config.yaml
arch: "uvit"
model: "image flow-matching model"
dataset: "photos of arthropod specimens (BIOSCAN-5M)"
train_examples: 48750
image_size: 48
horizontal_flip: true
conditioning: "none"
objective: "flow_matching"
cond_dim: 256
logit_normal_time: false
norm: "layernorm"
norm_position: "pre"
activation: "gelu"
head_dim: 32
fused_qkv: false
qk_norm: false
parallel_block: true
moe: "top_k"
num_experts: 4
moe_every: 1
expert_mlp_ratio: 2
experts_per_token: 1
shared_expert: false
patch_size: [4, 4]
layers: 12
width: 192
positions: "rope"
residual_init: "scaled_by_depth"
optimizer: "muon"
muon_scale: "match_rms_adamw"
lr: 0.0031
momentum: 0.9
nesterov: true
orthogonalizer: "newton_schulz_5"
adamw_lr_other_params: 0.0023
cautious_weight_decay: true
steps: 7000
batch_size: 64
epochs: 9.2
lr_schedule: "poly"
final_lr_fraction: 0.01
warmup_steps: 350
weight_decay: 0.2
adamw_weight_decay_other_params: 0
Rows from block 3, named by matrix and row number. Rows with one number belong to one attention dimension. Each number is 128 + 24 x the weight over its row's rms, rounded and kept within 0 to 255. All counts start at 0. Numbers have three digits each. After the name is the row's rms in percent of the matrix's.
# v: attention value (model.blocks.3.attn.v.weight, 192x192), inputs 0-95
# proj: attention output (model.blocks.3.attn.proj.weight, 192x192, transposed), outputs 0-95
v.86 082:135127171108109143135167166152148148118135127129105131110141088147155085084128121157157122127110163126121147147121106121125150114080096125134124117084194084117111120180131138194107127049137134175114150139134151144159116126165131084122164176113139135106121104140146122163127145149147138119
v.87 086:123133118136105150132127102171071120137155135107093111123148160160124137133152104153107124105131087136135129112142092091168120101116140097126151120085165097116128115128135171121102130141142121119132148128128117118140107112107132149160106160133129090139124116132149148095117059173129122116
v.88 095:137126157113153120091110149130112071104099137116120165112139153092152136197116087150163102140110163113106150140107198121112088157142102135154153151119104073119094144104102142117100144117149078129099112125119125108124154144112146130149069138161086133123110136144114171122160112097104146146
v.89 089:154104119110121122157146096151138138154117132125170166094137177100110120134073104099124105157108149108151119147144088114120145157153161189128150136116070141108129126157067161138138131156128140130119107108146134118120113155062117124141150140109074083133126173136117135162131130160093178166
v.90 087:105112124096117135138132115100136127179161163121174119158127108082149173159106102102147113200122094124121105155120117107122115110114089141177127094136106078123099127134091161108089159158082100095128121116110154136095169148089129172143108111091152104125156123142102137150111120104096130149
v.91 096:132116154118118119148108160130133126145137070139109117093111154166117098127138108130144128123140125147142111138126106125099140095156083094142161120124191162127124090134158111114103090119130148164143142111109125193118116126064098152163171147150180129105142100174117129119121124141103105130
v.92 083:146097176113115114116103136135110110081101054117164112121182175112123145139104120117159138150130135146122062092126177125158142125172152117093176133171129131110119127136119134117141123128142114103116099097125162128149148130092111105127134180137101110132141134161145123109073142117072116131
v.93 093:109140082152107115111143165142108096151114144158093140143121102152111116119119108146112111094113120120141131110119144142114115132157143122117108136112147104099168151089141115108130165077166130108149141188096120165142185143142142099108156147124147124143120116109110137141131172108167131107
v.94 085:147105129134137119155130104146159135103108160106151127128113119158098150138142143117115144139130111110154092073138124110145122138106185155144155143077148131104127107168043124113095132128105140137101132142138121102122137112159119161153119099163112112140141172116130132133114125144083131143
v.95 081:080136149125152126157105143134156109108107121127118159133073154139141157141131125117074177106149142093111088088171114111110116131140139114127142139139131120175161109143155121093158056142122126130118098137118126132160108099142177118130126101115125139124132152125112121098095106150107116178
v.96 097:147119078130168113161140165106158131127130128148101173118130118148131089094112114156122094117110126143115136125125153178108114132091133141114094137178118122150130134122101141105126155108128128139121142132166155097151162135107144095174119105145128119115159160135157176137137139185167215176
v.97 100:158128131140140184120146109106132185173141139137129134144085090166147121146140183183135136150152093146082110113113143120071108093130155117131115139141151133131130102142094126082163129125119150144145160117148122173117121138105108135163138178131118086096160131094122116182147118135130139103
v.98 094:122121170169117129130102136131164124120177124135105093139134166094127150097143087139169117136072108164147142096150137113139134141100096061091164171139115114115111116126118104108158105118105094096121136146114137087141093103158118097151148145122139146069135149133101133100139156136166116136
v.99 103:098083141091085098131126143098160157083106148100110108133122137128090133110130113131076148149054161156123152121051099096138160110102178124114083075101139179163080124154140132124124141160165128114099129149119083121135133132105120121129117110162144157123149120089131129116130130104123129115
v.100 100:129107101111155165123173143159141107125118121099143142127093133157147099135151124095158117085133127156100163148169135103116114117142173158127116150114108113129166117132093153159145128119113144136109120136151087124166101113155192144116204121127162101154126148156106132118093115160093143124
v.101 094:102123128101126093130160115081131092145091138112123123124123111151100143155120139135088142083148110132134184115147120152111130113100133179138104098142142150148121152157161105158094103158151120110129129162139130120118130201102114151141122073103123097140174117172112170112146133126123116157
v.102 098:154102150109045112138158125156072110107098089114124150129122123134126115146101147106127143106121079122164120084170149138110141121111141134090116125194147100129113146112119146129146104097119134142115148127110069088145140123142144152156131112124141139142141084155153154157149142115112114150
v.103 087:135175121158106114123148127158109132112165119114127130159162132107131112095085137104143130103138154115115119093169154121134113091110160107102132106152169113131124127147120140085101110108139135058093100183102111085133126130119102145114117149116143121121112125119109086085140094127123151210
v.104 099:140135137131144155135108151125148107085102146064146129155154138132145107105108113131152125166116145103139159157170157162110136104087130155163128079123122178169139163102124109111134152130100153111127130126065142135105108148124108118129064169107124123103144130123106143138103130099122097138
v.105 101:111158109124099134124150126108158091131080120151089115158116161128121149175142121156154155141079138164114116196056124121143154163144142118151114142125138097107125152129173101140119140100145112146136166122107142092134163100128110158117129134066150123137116133126090143124173110141159137136
v.106 100:156149150131100099148130115099099078078119132113125115105122110118101158134106202112119130095100113179113103176130121124146165157167084202184093109119120137128147109170139161176110148138116143106134145080147144165110117123144093135132108093114122169110173092151114134155115127141117133092
v.107 104:165171176149167152111157136156136142136143098073144153100129159134217123143135124132152121100132142135196156118128134157168096145086119137090139128144145128148134109131102125143127154127140138103115117098127107119079159118121119127077138131122114135134176096112144151084144184149168135132
v.108 125:116119117101125126146140113126099136131147126172130122128143157083095121114105128081116163126134123148130129098127118136124116133142159089138102181098128086127133121086132108108118124182155149141156100140134137113129156163096134123200104097127154101094108130158103149142133143089111118169
v.109 114:152138133123128142083138118126155147116106111086163145171134118127135130107146079148134114137131120138137094125129142140139149130148144190110131119117083154082104126099077145095165129103163144109116124139123095122139125121107147138155157122153079163131119143128152166082158130154129131162
v.110 095:092112107135132107114108112120134146117109140180142079159129160163133157110112152123118121155135136121114083107134117092150132124093123109094111164118148127094111103144097142139136102133146143154122100133090104090123135095209162115180155146092140142127126133113122121101137136158082082136
v.111 102:107117131157109158134137134113123090112135121153128069136151124156123069125103157152151126137133151127137112113131105093148148093154139096157137119155104134158133081121132126129133142132120165125130128141112134110136138100087148125136106151141141148090103173145093097155084104172143107102
v.112 088:110126113145152118132133118086110134128149084138137148139123171103160062103164099094127135141127048135119120121112133135139155118135123110117112123140146115128140116113137147100113126078156101108129168144083137126164093124152133142157068134110108164127126137179092125138120118158086134129
v.113 102:090136072136170097168148127091105138141126127123143109131112104157088043132081153151126128115134131132129148091060108087123111146150151093106116122131114091095121146117165143136135093111155126105110111119143134110136162143113133111122129126175139088093126147169119191160084109128156160139
v.114 090:154115115111148103142142129140071123109112112135123141147140187108116153123156129140100124129130130109161128096131147120139110143126146119098128123130116092117118132122161142098124124153121120076137129142144136093127138153101092122167115142066091116114087149133141130142089152114088149115
v.115 096:137124117164141167095101147140115092092150143064121112146138108127128139058155120135107098150092121140134128167148143118128154154175095115124141110087116187148114151135155136137129160153096156108113098079127162141111126136108137121116168137118124151078132156147131175092143108132113159105
v.116 088:157142163154146122081120094163118110137141142166114143125142146095103131133144114158154161183153122159126113088111099099148156129121140095148150100132166110119133122108136153138126147112118123087116133108157126144116128103127133124136107104124143143140129149149121142184140134199168149150
v.117 105:104102134102140128088079138126171119119082131142131145096148147167161145143157131148154098125114147071129130149172101113097119129111164103149138080119117119146162129169109183141081097168121161148152142124129101152140161152095112117115141146089158117128096135113131132138125097176134179123
v.118 105:091172113147137142130095086134148161101125120161166146109144137160127095145102129144160119171135148118110122121090151103097123105129136063124114149153155080095151168111119164131155098090152097156123090091130123109149109086121153095159115123164110134140168149060112123174117162162091133084
v.119 107:140135146141129140084093149081099119123154118162157145142113131107108118144080136131091121139104126097114135117182103124098097155163150134151141128122148130116131174169140127108172139153167082153092119123166142116090143074123090150143131117136115103123108094147145141131108131141173139134
v.120 099:108122109077145135132083101097166177148100117135120100130135139127136103152110067119108110145126135131097136106134114100079141143112168137122119117140185112142174146126133118132163118129154103159101103134072125107143097134143161127102108108071154130119133095137085082092108087140141113113
v.121 090:114111126121118139113110156117083086116119164177134145111135120107164140133120131105118141122084115099132153148116115125145171141081164141100106138164102093125109107119164120148084137140175144139113168096127126117138160129076138145126145118177115131125117133163059133130112107130149159114
v.122 107:133114094122100131146137102127132133142147131100120133147138128121131121108144150129125140136129104103096151124103097140094147168088121160185137133163135138133105114121156119129151143065126100088137106089121123172114118108135103136155118154132116145142169135094152137153123148101200136136
v.123 101:102142106123136164101103189130093098133136138131145098154109117120123158138171092112093123109120129116171167118125140132132124117078161082113106125129112125139137128164125110158171130118114125123079109143156153149115123142119116116106162143112135126092109097164104141093134110122128134128
v.124 107:120137138161116158124121104120096141145129149103140133132152082107146130148104104174110142137126082147129137150119130163126132134108095147131113115147169143085130124187088138114116125169101138087121122155102142101120124195113087158131083164140134112145128109097122200126118098109135183106
v.125 106:124144078080095154129118137120129123145093143123086170145136106155124168122139134144099137126140127094134154124073165153119132150118132153096135111152110123124146087122171105141156090124144136158111163117116169125132108123115156143134075106137114111150166136111150148152121146122178099138
v.126 096:109127128152143143152104121153150133185165130128094165061139141109161103128090094125140119142125123105089125129098139153134119098170113095172101111114152129112126131153096158135136126153129175120125097115140103094134135176132176119109099185119120129125144181095148113156127133144147142100
v.127 091:096076161176156132100119147145106099144167153165137106088140144132152121111090126166107160117126167105127126153152141139098163106140120088126076128098117100109111112129115123105109156144150172116160130114131162137152144121147119165156096178143159106111091112135134129131117107168125117106
v.128 098:107141127141107168145133109145175132172151158161152121144149210125167096108159141095137134141139118126139080093124088107079092120124102149104100143132137087140120150105110132112145129127147137118151152154107105102112152096098145105092132145131142111166114135126179149100107172122131139093
v.129 104:135119074144154090147082142099122131113147125096120134102168131158131138160123098145142132163130138130111122193133144135162099123138119138093135116156081111111146143109132142111132146112132174114140167152108159191138186150107095153158111156136137109119098155112127139157130118077161128150
v.130 108:137132109136122112117133183099152081123135125116095108127071115132118152114156126136145166173107106142106152159153113127131121181130087142126165114090131128117117128143165084117160138103149137096157118121144151121132149140092112170126144117164101144117103127128174119167110128134098111100
v.131 098:116143091103091129094161108122097163100098111105149132120137131134094099134086146141112091099118117158153103101066152110116142150083107105148108133135119127093094127131100130119122168112104163130108155129119128137133083164154126155138095141123174133156147108131174131086102123132147156155
v.132 099:144072180135135148139135121095164164148151119137159122131132129117097164137144121122140190127082147093114113125125126077157122154158129126091110124108153099162127157115109109184125108086133115104156112153129111132153141132098139175125158165170135088124065166091129125172113139126106150126
v.133 104:133138152102113121136154142141110147089103118130168112081100115137131075108089140112145106144111102167109116136114158129134113122147117121151102169166136135170129120134118143116158151117072145149097101134105100127136114106140175107161141106127138129090159184131118125107093123143110138138
v.134 110:143081147141145129154141096131177157155152165087120112116133138087123100146124128128112134138095155104113148129166105134121097107114183108104114138121163111093082109149102151123098121124148114129135110148119122135077115121148127162139126142123141096124117107158116127142124067167098110186
v.135 097:107112146142166113137141111135095145141098112122125128115119144161123083130116125123121069128111192169123113082129115111115148143169148098133125157120134093146114109105091137125129125121108140151132122092141136137120131127130114158186128083131143129167082149147101117130164112159121139185
v.136 094:134177126117158112096114138129107108140158142147155116062152111122134136112154100123116146131101148086098123117118148108149132151136096114130090129105086123127096109135163091088150145140169150110147129122110169173159088133113112099074108124135137133185081130161131115073116124127154141133
v.137 098:115148098124117107122158170092097128130114122135158130147116121122148171133088125084106159096108166131140106108134118126105156131161112126153175151115112178116189177075122135085150132119185166114142110115143158100142114141116134128149106124133063094129127102119119173117079151122133135124
v.138 099:115119136145145100137163097127149128142117116101135151134185120067141129158102111190120106109155154106117151168118128119136092150081146152090173119132136107121166152157103104148094155139127144121142085149097099160073128118167100121091081149116122111121132093125096123142133127129137103145
v.139 115:112135121148110133110130138149101123143105101080112140120165133078121123087141148118118127126141093142135114149140087166175113093126103160162113111121125146106110095143093129096165106132107080187139103115131133108119096110111108096175153105122102142150143135099158090148173094165103081091
v.140 094:116142096131122115162128175120127118170128134144136116141105112110111128124132118144162106150099119151155124160139147087121123106125111148116071124163080151085153129106165129086197144087123147130166169114117109081098171115115124111156169148121154177142123172128119126126149153128121194110
v.141 108:151110134139121177106163090106124119136116127136115131110138136148126122080151146109070107077090086122159114124091146095166139126113138110116133144183114125159114158109164103109156139113129158131138151159144134099116091121141114133120136111120146149132140120139092148137099163144155156125
v.142 094:128130177113143124131113102126125143108117135127114148116121108134091160167115114145189136149109114111148139115162151140116099144127122107073164113180132128110113154149083156155101103119085126163147162111136109124131171127126119137099119126156131143130155142107146143121153146140178147165
v.143 109:172150144153114130129113173100127125132107099084099122110085114158128124133137134156138120125133061148131159119120134152126138083133118133128127110164138140159080101145138105109134135117144166118135133150158130161121090163138126124132107095163147140101127115123104073128178106137137132123
v.144 109:121120135131085077138129107145138133154143084150138113133116103154125124129112163082167111137101132129168117067145136114116148118153124122120120121122161118140120081139091116100144104123111125131114127198114105110148082133145114145120153097108124104164132121154142104157145153130149081110
v.145 101:145111155125102114112147120104151152151142116127111086161158158078147157097151105089120146091111134137100145107098159149146152119172140070107106137126132122111126153110105073117111112115101109114118110118123152089087109126156134133099101124148180106128123122135113140150147140120108090108
v.146 106:127092095114116109100137117160161152082116146114128098139105149116141093117138135101075116128110109145137120109105184156128197131135154109087100126129097093113137135151103129102102147122139166107108132108140114081110118163144154086111115118142138124140140119151138121159098140137128105131
v.147 109:121178121097088118154114160095127092110159082141101098153119105132116141164137143127133120179147154126098152132127152108126127061137114132086142115059162108137123107094131151144139113080149119135146170139105093116128102155120084152098128120111104106179092085072113120155124131121129132132
v.148 088:099122123171130133181130136150117145127140111107116145125144095105129118118113160148139166147090161107137096140129154115113121147141110128119090112092129165147097095118127127106089105134100099106167167155107132136138164150135100111149085194139141135115132092126148159119132109178107171145
v.149 095:125148120143129114102159119124130125111145119121154136087123093112138116126140125102110135099138109124121171135131123194117129146122086138177102127159092068165158154068129145132124123129140144136146137117169128118182140081122128127157134101171136110100170119141110108128114126159153150102
v.150 089:139124159125128103119120124099130142155132127147122102063109120158123098114137115151121117137090123139096154134068168117179115121136160117130117092092171111146118093133163091134114152159149135139121127147151133122127137135137113124118115140074080101118106091158145096135137101121106094138
v.151 102:134138125132139139207141105135165153100167180124164131128075133092112113186137138133138139134151117126172107085126159067103123124151077128131104144173119115085110122106088111142101139164143105134114130135117081118170141102144189120157086131128144100110121158122127140140130175090117118115
proj.86 082:100118076130163135142132108153083141161146104136118116162136127141110129137094106141149133164096104100103091133115120116160158131113144143099137113122147130137122110136142131095115116192138117108100180153128113085144109176157137132147097110118194116112143137118122132092143133157122075121
proj.87 083:096172138093151150118081157160134089172124141142142127147132147093137159161100137121163115149123126134145132102133180123145114175166136122143089110144145103145111104146140115142154125126126107117147152138098115114113101159113132046134098141134045148116116125135077115148114140075143131121
proj.88 086:112103147138133096195160127109125139124141121131130099169120139136162145134106168144102115120101087138095156129128120091092095105124143109116089150113160160086130117134157118160101107111113125135098171160115126137159106084115116133122164105075138159112133117160201139128141164135130102134
proj.89 097:127104103134147140071099136109100128104151133126099110146112132167123161123145097157143138120146116140132136092110158097128136135129115150150117154146157127119074131108152117132094121126103161104116106100143143113093155160113123154157084146159154151132138118108087108106158142122139139170
proj.90 090:143099102118107155144135103088145179096121125122111151113121175134162147113137134135159124092146157144111160124136109122117131111144140118115106162157137128107140136089104111121104114130131142097099140098143110177125151122113125149070112150132120135127125090133091162136158110136120149136
proj.91 092:125133171128161159126134139132076129121152126154117160166134109145124150127106117097156102141183148080151089124130139109143155142123129184122118109129103088148092118086112133128110152100132136104071142156154076100144142105117121155110111139132122144142124113097126098159169118156157124143
proj.92 080:097122157138167142173102152123116130145148161115121118141125138104047107110131140165136099106121128131159139148167160111128150126102109150127099154142163136130123146170174129154128157088180162139089155103147135119136173120135117144152152118113117176107133107116124095076184129144174143157
proj.93 097:150173153129153131094148152077144129169116115094136147083136125100136116156089162092081131155137099081148091115095123134109131130160148101133135094079136125110120107125113126179192105128146118138137127120086119121116121148128138128115107102137170117114140157152131142149130170133088094136
proj.94 083:105122108138128133088144099123138126095105142120121132103163140120112138146141057144124132131196168147128151132074097119095130162142137125167156156160150080116137099149130127171124124122116121119159067140175106129119102155110132117111107137124109143144124147125133137140124140091114113118
proj.95 088:109101129107123134077102122137108123136114156151121102157171101099110097120105099176155108140160103154107118168143107149126132113114127126105133145118149136101129125101159144138103187097151131150136169114141180116131126134144122157169122179144136118135104111117147125163097140130127159116
proj.96 110:092137141105096124131101142145090128116144123130133108144138158087137159132138139096159144150120137083163151142143093116142160151155088125149117155075130120149143084106125149131148130128094150118113109143096110217120139133143103160113104145111148140137107091125111113130098111077135118058
proj.97 087:106126141185127109159113118146140107109112103135106103131136147111146122092128129092113137097107150118138148148144103120163127143116140137122170093151130124088128168125173136157088108123147084122101089133164137064128131100147161113102096070129126119126110127132111149112092172133135119115
proj.98 086:116132111111143110129134090133120129110097131115127154135124113167137139117087128130086118132183142107112112156077102152109119106157169151105080116108167106123124116141108110149100165130116150137143142126115068160122142137096138164121098135162138139155126108133129105140105130107103127129
proj.99 107:097155113137154131096139150143109114137098149158164088123104095104131103129101183144156106100163130136145138140163185163156106163134071153132180190137173125137112154096108151104136116122106144126147124088129173160128128136101101089121141149106114110139145088166158124137139104144170126157
proj.100 100:106135112123086121119122110112099138121137187163136127129190099148118129125124104145124161142094120126172127101122155155146129135127089156155136112141141151159082161090140150135110113118131128142137137114098165158096104111133117094121081123129077095093160124144159132142167147106192133080
proj.101 090:130090123158128153110108119140116150117142128118146157141128118099166118133096084143116117151121135163112098128103117115158103106134147101125136105153128139114112152117097164110125150129139152154175154126133111143151136076124133131090148163155125159114077129097150091140142117146172108098
proj.102 093:116178102087177137134114165084109096134159168139147137143093159151099143099139091136118140139149088114122106163096148130133141176185114139139125137093085129126144134151119129138101141134125119125125117113162143143107140141145102129103162154136133120141151161101133118101123088157152139150
proj.103 093:136067118123147132118117098111146102147129124125123142134133157141124160177148114123085151128110062181123111159120113120114136140165136089155155166087122140141104129110135117143101080134130114172162142103166143101118137194142166106108143100111129132156137142111149164140121110128109076105
proj.104 101:130132143120145117086133125145134135176116116135137136113110101141121126135159146111084140120158115172120064105111107118137095119153111102125134116122082090115118056128145098124141094117146080142168087157160152101149131118142142102119170117157107151148101143164141117140131091151112135153
proj.105 109:111097134142113099123127153115124180140137168177171115116152105133115124113126148153141114128162139130156113082164146118112136141141115153153124117108164169132133153128123160157141162171076152067123117070140143133148096155135117099129124158166074154114131145127168122126096147121162161114
proj.106 081:127090108118132155109161125124113134112124165135139154174129159118133117105143085151152110140175146092128135125092124127107111112128149059083155160144174109146133139095128108123169126122117115128121152129138143113151168125096138137116152157114142096158087156127166123109124135065165121177
proj.107 102:096125114133109121143111164101135130153123167140102098145122137150108131093138167150121170149147110126090086146134148140118149106146165110143098153130091103141132114117149143144121147111152161157143141152129170126118110136108093133154133147125082148141089155160149148134131082134151137141
proj.108 107:153119101107113128134134157139149093134138107074051110083114143115117194161119127158109109115134129147134120162151116116128128080114127148149165128143132150194088097128096157155123124104137121107116145110088108138137149118146122150116133146117172114125167142112172123118144090144110130117
proj.109 108:086128149153155135190114130112111133161157143159114128159121150126129146179096145106146163133106123126111176144104127169128100137119124099154144139063134091166153135126152128152146140145131079145135104125131118134109133146170115142119086098114151130121113160153104083173080162114142105133
proj.110 087:134094146138121175133122104148094130132145085062124135150098137111133112159136106132140141088132131156094154113112135151142119117139166133127144116111074115168138184131146124125134129134120099101114175130123136127156121164087102141106101119151133123102134123117100155137197122100165128099
proj.111 103:132148128136128105116149140145136155126123130175144182120121114134137155148147100144128133128104138146112139118171151118124113139108141115133146127108121136152100158141150145114128087124103101140134112130127125109113118139121099094141159123117070113126124109135134164121153129118109146143
proj.112 088:135137150116117153143097118119108115103130137111104169150148135202109191129121137108125123116131146131107114129142088127069123104173116143119168112113102105153147112137093079134142128178108125126119106124129102080115121155137149130121168124157107124117128159103118134121123127119112090133
proj.113 110:139112140097101119101129145149114100087155124168137125125138134093145169145152118122160136135124151099135124154187155121137135129113093123180135151121173143128115146112146146099137166139111149157160190149129130141137138133112150140134105127084136130166141108069110068066148146082116139097
proj.114 087:138130161105116157110097131098151123123143128120118135083081115117105151080104107114132120105145099154088107122162118092158146130153145119160136122148149143129121134124100106121085131145150152182139152088147136110140106174120117133077137095178148143158162087148117113120153088130116089143
proj.115 092:103078143100142134138136149085147121112110114136123136151123104118122138172089149146141135108147112143127119106121138138134143140113128123123103143130113037132134069101100137124147102097156106140154136151102119151152132151125153107139097116117166140172097096128151081153129126092125097152
proj.116 087:151143137137132147158109144100111145104125115143135115150094102156101121108102119075122091070086102112110162122141139119119078138147088152100138129154094170157139135156112091107107099159122101123133145124093105118127137164109116092132159153144126132104125100126137121088108135086118130134
proj.117 099:142123122144123132155163123117121146113195144118154089129138116100101133119092131083075132150130125134128155096061146104144137153108105130118130157119147139080096138145134098101166106116168116131107178137154152111119153117114132140093107132129122108122171128106122116111133131120104089141
proj.118 098:174117134150117155131159158139134131153148125171113123126088106119118144114160118129112109106143165096117181127163148131139143176133120167124148112095110127141083128148157079104124148167104167090117175158132128149133131148137125140135101158089157113126126108137116139097152143107138117122
proj.119 114:107108116134137113155140077147118083117073143135105149118149144164148114125155115122137172109147131165142146134093125117146127091089146135118129131110149153107127091089133125170096125156119104091153131127080081111153130160151161139140144137120152151113099153128121105099079153114072095157
proj.120 102:132142126164135142109144139144103083126132146138114130136138105117121150132145179126127124081096152144161091180140126128134124116145141140140181152123099115106120119138086118154101096181097152076131112122127138093101141164136114099160151180149062104132136185067108178157170113158095141104
proj.121 093:083120142135103111114139149119137147107109145121166096140125096130126077105146145129122143124136153109131126125144144151111105128182078137147136153103159149149162172123144123128155122089082131122136106139108139147114168109154114102103142166092117127138174126119164113134170155123166155136
proj.122 102:142124153132122114116093168146120115117123114149146115121104162120125119111107162127171114129161121136151119146163175115151135099135131127113114098115147120126147098127135153106136113189123121145113162134132174168130116154045150145099139106117149123152112095151132130104116073113106172126
proj.123 091:119095143107105128127148098091123132111128139098145176107130121115136118145098143183167144165152136152109076109137093144118144119149107174142137130124153126152094125111160162094094139136136140152198129106106095079178112096147183131167097092161132122167140125112109116139075122110134126181
proj.124 101:135117129143137088151107153134152106106136069077121151129149159131153123129171163146146184139157162127143107100144109115095150132154149111126174141115137105138128148104142125174133098096133118134120117116136093157150155109144163130080170099130134133146115160137116058141113112123130082146
proj.125 104:117084186143143096124115138129106107152145136122139137125080129109166075091141136085163095133115104153149097161179132119170117113155130129163143108131083126118094166134132165144138121130140104124146110159101149154106118146117114151132174143146127164118106108135137130138126095103142163148
proj.126 093:150094154117124095124131133111109125068116123103143099133109119165136136159174132150138131133116136118193120151164120069100129162124138145107124176141118121137151124113132103100133149135146116121147149137099126166125155093113133138094162125146168090122101115111109104095139091101095111130
proj.127 100:148155162120100122159159087119131128114122107097125154152141113152102144146149118103141169139153111156101138124109066132133115108093121155130181095137130156137145127097176145180148102104127081138111132161099062150169129130127146131150138097121140093127119168138125125098086160125093110174
proj.128 075:136143160150132117116081167097101124138105094118113123136105071145060160113106110157154120128163132135161140125139113117163171114150126078131119104138142183132145136113134147138122131106122138160113127103169156146151100157145110145119122088088110141072110117154116087128130130137120146134
proj.129 099:124125150090134146138152128142122143128111135184144119164118096118097099088157135106101106130097081120146140099162123126162132135119082111134111126128178125114087103143129130165129089119173133134158073124164132078127085122127140125110123118168110166133141143140133184130097139184140133142
proj.130 097:128133116133166147143110097144100140133140117139138137143130149103094100092144129139133112078141133132168124122106113138095143123090122118086084155189136140128102136121109141134110126144152091154119118118116091091129143096171165111116123107121126107119148147156092139074149124100201126149
proj.131 089:143168122173145094155146144165117151136111078149132082094129133134158098164198131112097141136140128070101143136164118158129134088147143093083118160129122128120113152128124150128100058102116123141137117138131125128125146080096127099112142100145095107166145137097111136135142126113131124121
proj.132 095:068136117150095148091126134165102123130106127124063162113120146132121133142114107164128113131159057150158140119129098124121097101133131121146123120176158145114153110103134160107090143137144138144120177099149138145150152100120119104082111053086139138115155080188149141099152143159146113132
proj.133 093:117129115125145129115146126121130118147133143118071186214110125113153166151108137126125160135177156074154127135101107137162155140131145167110156094122135097093134105126139128143111132114137159087126157135158121183137112136122137121112110131111149107166110089116162107136147147141135118121
proj.134 107:131126141127111103121102127125092123138134129136144126151132125154145161131075132090143130166131079103129123118125121110146121149173049137166174122099116128151142140110124100161135123127075106110144134153096121108185168126099134118131161110128109151140129147079167148131141140115118121094
proj.135 092:158123108113091130124160158129144137095190160156107088111135104111139145122131128133131163144126096068133128169158153072112127104087145105114106092118133125108113129153146082143107172140136132139116158173109130117145130111094128082090128086135127132112183078124178128119104111135127122094
proj.136 079:131104143099077134115113095100138114096120115118112136133132184138136108115161146127128118109146121130158125134150101128143124068093148108088162141107133165125142130099107136162103090103115084146105103142161113062131155121146165117150168156190111116121163132117145141144130146140133104135
proj.137 103:131155134150194151151109113124146122147130140106136155105141113186124093118166125144119102134151082138123179126156146147162124137128147153144109114104148106083097095144090146189117113116088107105148136140074106123138119105140102116119143153125119165145104166126120153129154155173139112146
proj.138 086:145131181134108127120108137131116146112173154121131146118126127144105118135131143084110180167103089134116141129153135094120097120185047119153089138112126145119096136116129149144146069126123095130163189118141113109163130124089141136158187127130134163133074146130131125132108107125132132079
proj.139 099:180097153132167110150128151093137126143148154193165105107108130127131129159114099179135135160107146111106154112107174077072118150122163101137142079112133122144136118101118133106124153130122140117130154165134126114138151174146110177072117140112131123094115126155127118136118144105131129117
proj.140 092:132134134135122139118131106137112127107146114114048171160163130122146168107131115109104166138136135137127152120134085178127145127144138111114114174129149126154091163150097087116111135125138132146096132078150119163166091124142174118118108128120132075111132104140115139108102099139141082120
proj.141 095:120150122131129102134137184111117112126133119106101125120121116115122136128155122122127138173150182162079149127135101159120128117109149139116082132059138140123128129148118167075101154109136098117097116112142118131115131123110155090136143087135112127132193114152134121083140121104051144139
proj.142 099:143126088145112107160155147154133165125145109113161094137130111096129106125138146139094112118162158131110094122065123109123141103060141136084105135118133103138097093116153091147138165143145182110106096131137119159129093099111150115143110060106144119144121092142114119108075136086142120133
proj.143 094:143085104117133136106147120148139110156165142176176074103124133099152116131152110137128141136125181126075103135130136076120116142148159133131157151095126117119176136117106140118140151115105117153146093145124124084105204131124092170100154121122105109134120143123125159140094159084090145112
proj.144 102:160150132166158125133135145087147155159149131113111112099130145151149171118133094121117123164149139095097153139100137108122123130133143108137138126125099138119166145122157107096152146106136107129134150103135171163133178106095111111082091135151134112099113110108127079134096139104102187124
proj.145 102:116121118154169114116107141108116144140097122106125122119112091202094145123110153131146096127126145141131173117170108097149109148145157151149151145125112130132167125103130136122144174131147106102130137143124113138145152100103087124108139135086122125095103100119143087100093116111093168123
proj.146 097:143165153150146095154137142135104154203147093127136117142153109119088167114122119109128128132116169093153122136131094125135087117117133129145131108143132165116124154120141140115124158110140098158116120129119137144129136069138121117165110160092116106145137118111145092102141131110058138062
proj.147 098:130118133163124146138128104137116166168127147124125158106113104094151131124118130142137122087100117148120128120125089145119135140158143122175105158206114152153161109135112102100142131145126156146087088082149142140101155117110161136130125123159165122085133165158164131120095094129140144140
proj.148 084:172096084129080121107133163151116091119110131180163108086113144153146132134148109113131084119139043176121150111118095108123174095137112119109123166141127115123140143111155099134113110128117135126113101114124116108153112131103143120082194112153112148134121112117144153090140143122139118122
proj.149 089:145157103127145153167126120121149120129142130110102136155105162175157135110131111126135137134129176123111110107105140126157154120110157136105157117144139162084123092124135125130109093126111124124074079144163082115084081147189122107110142127102158127116097144115116169158175166117143117118
proj.150 081:129119104115112129120114098134129144116130149107135147142080109131119141124136118118185134111105114105124099121149116076079130104132062161133159153134083141107153112118094154148097141139132121124163126169090118139133147107129125142111124114188119152139142155108132144162135168149173170114
proj.151 092:146142137114092120095106166131125104129098072124155090138147148188102126103112165079142124104141122128111108167141140144146096116109123126112120120105130125186128146126158165162162060111100147115109084083115195145106093116108096138127112126122133137121138110140130128136118118135137164149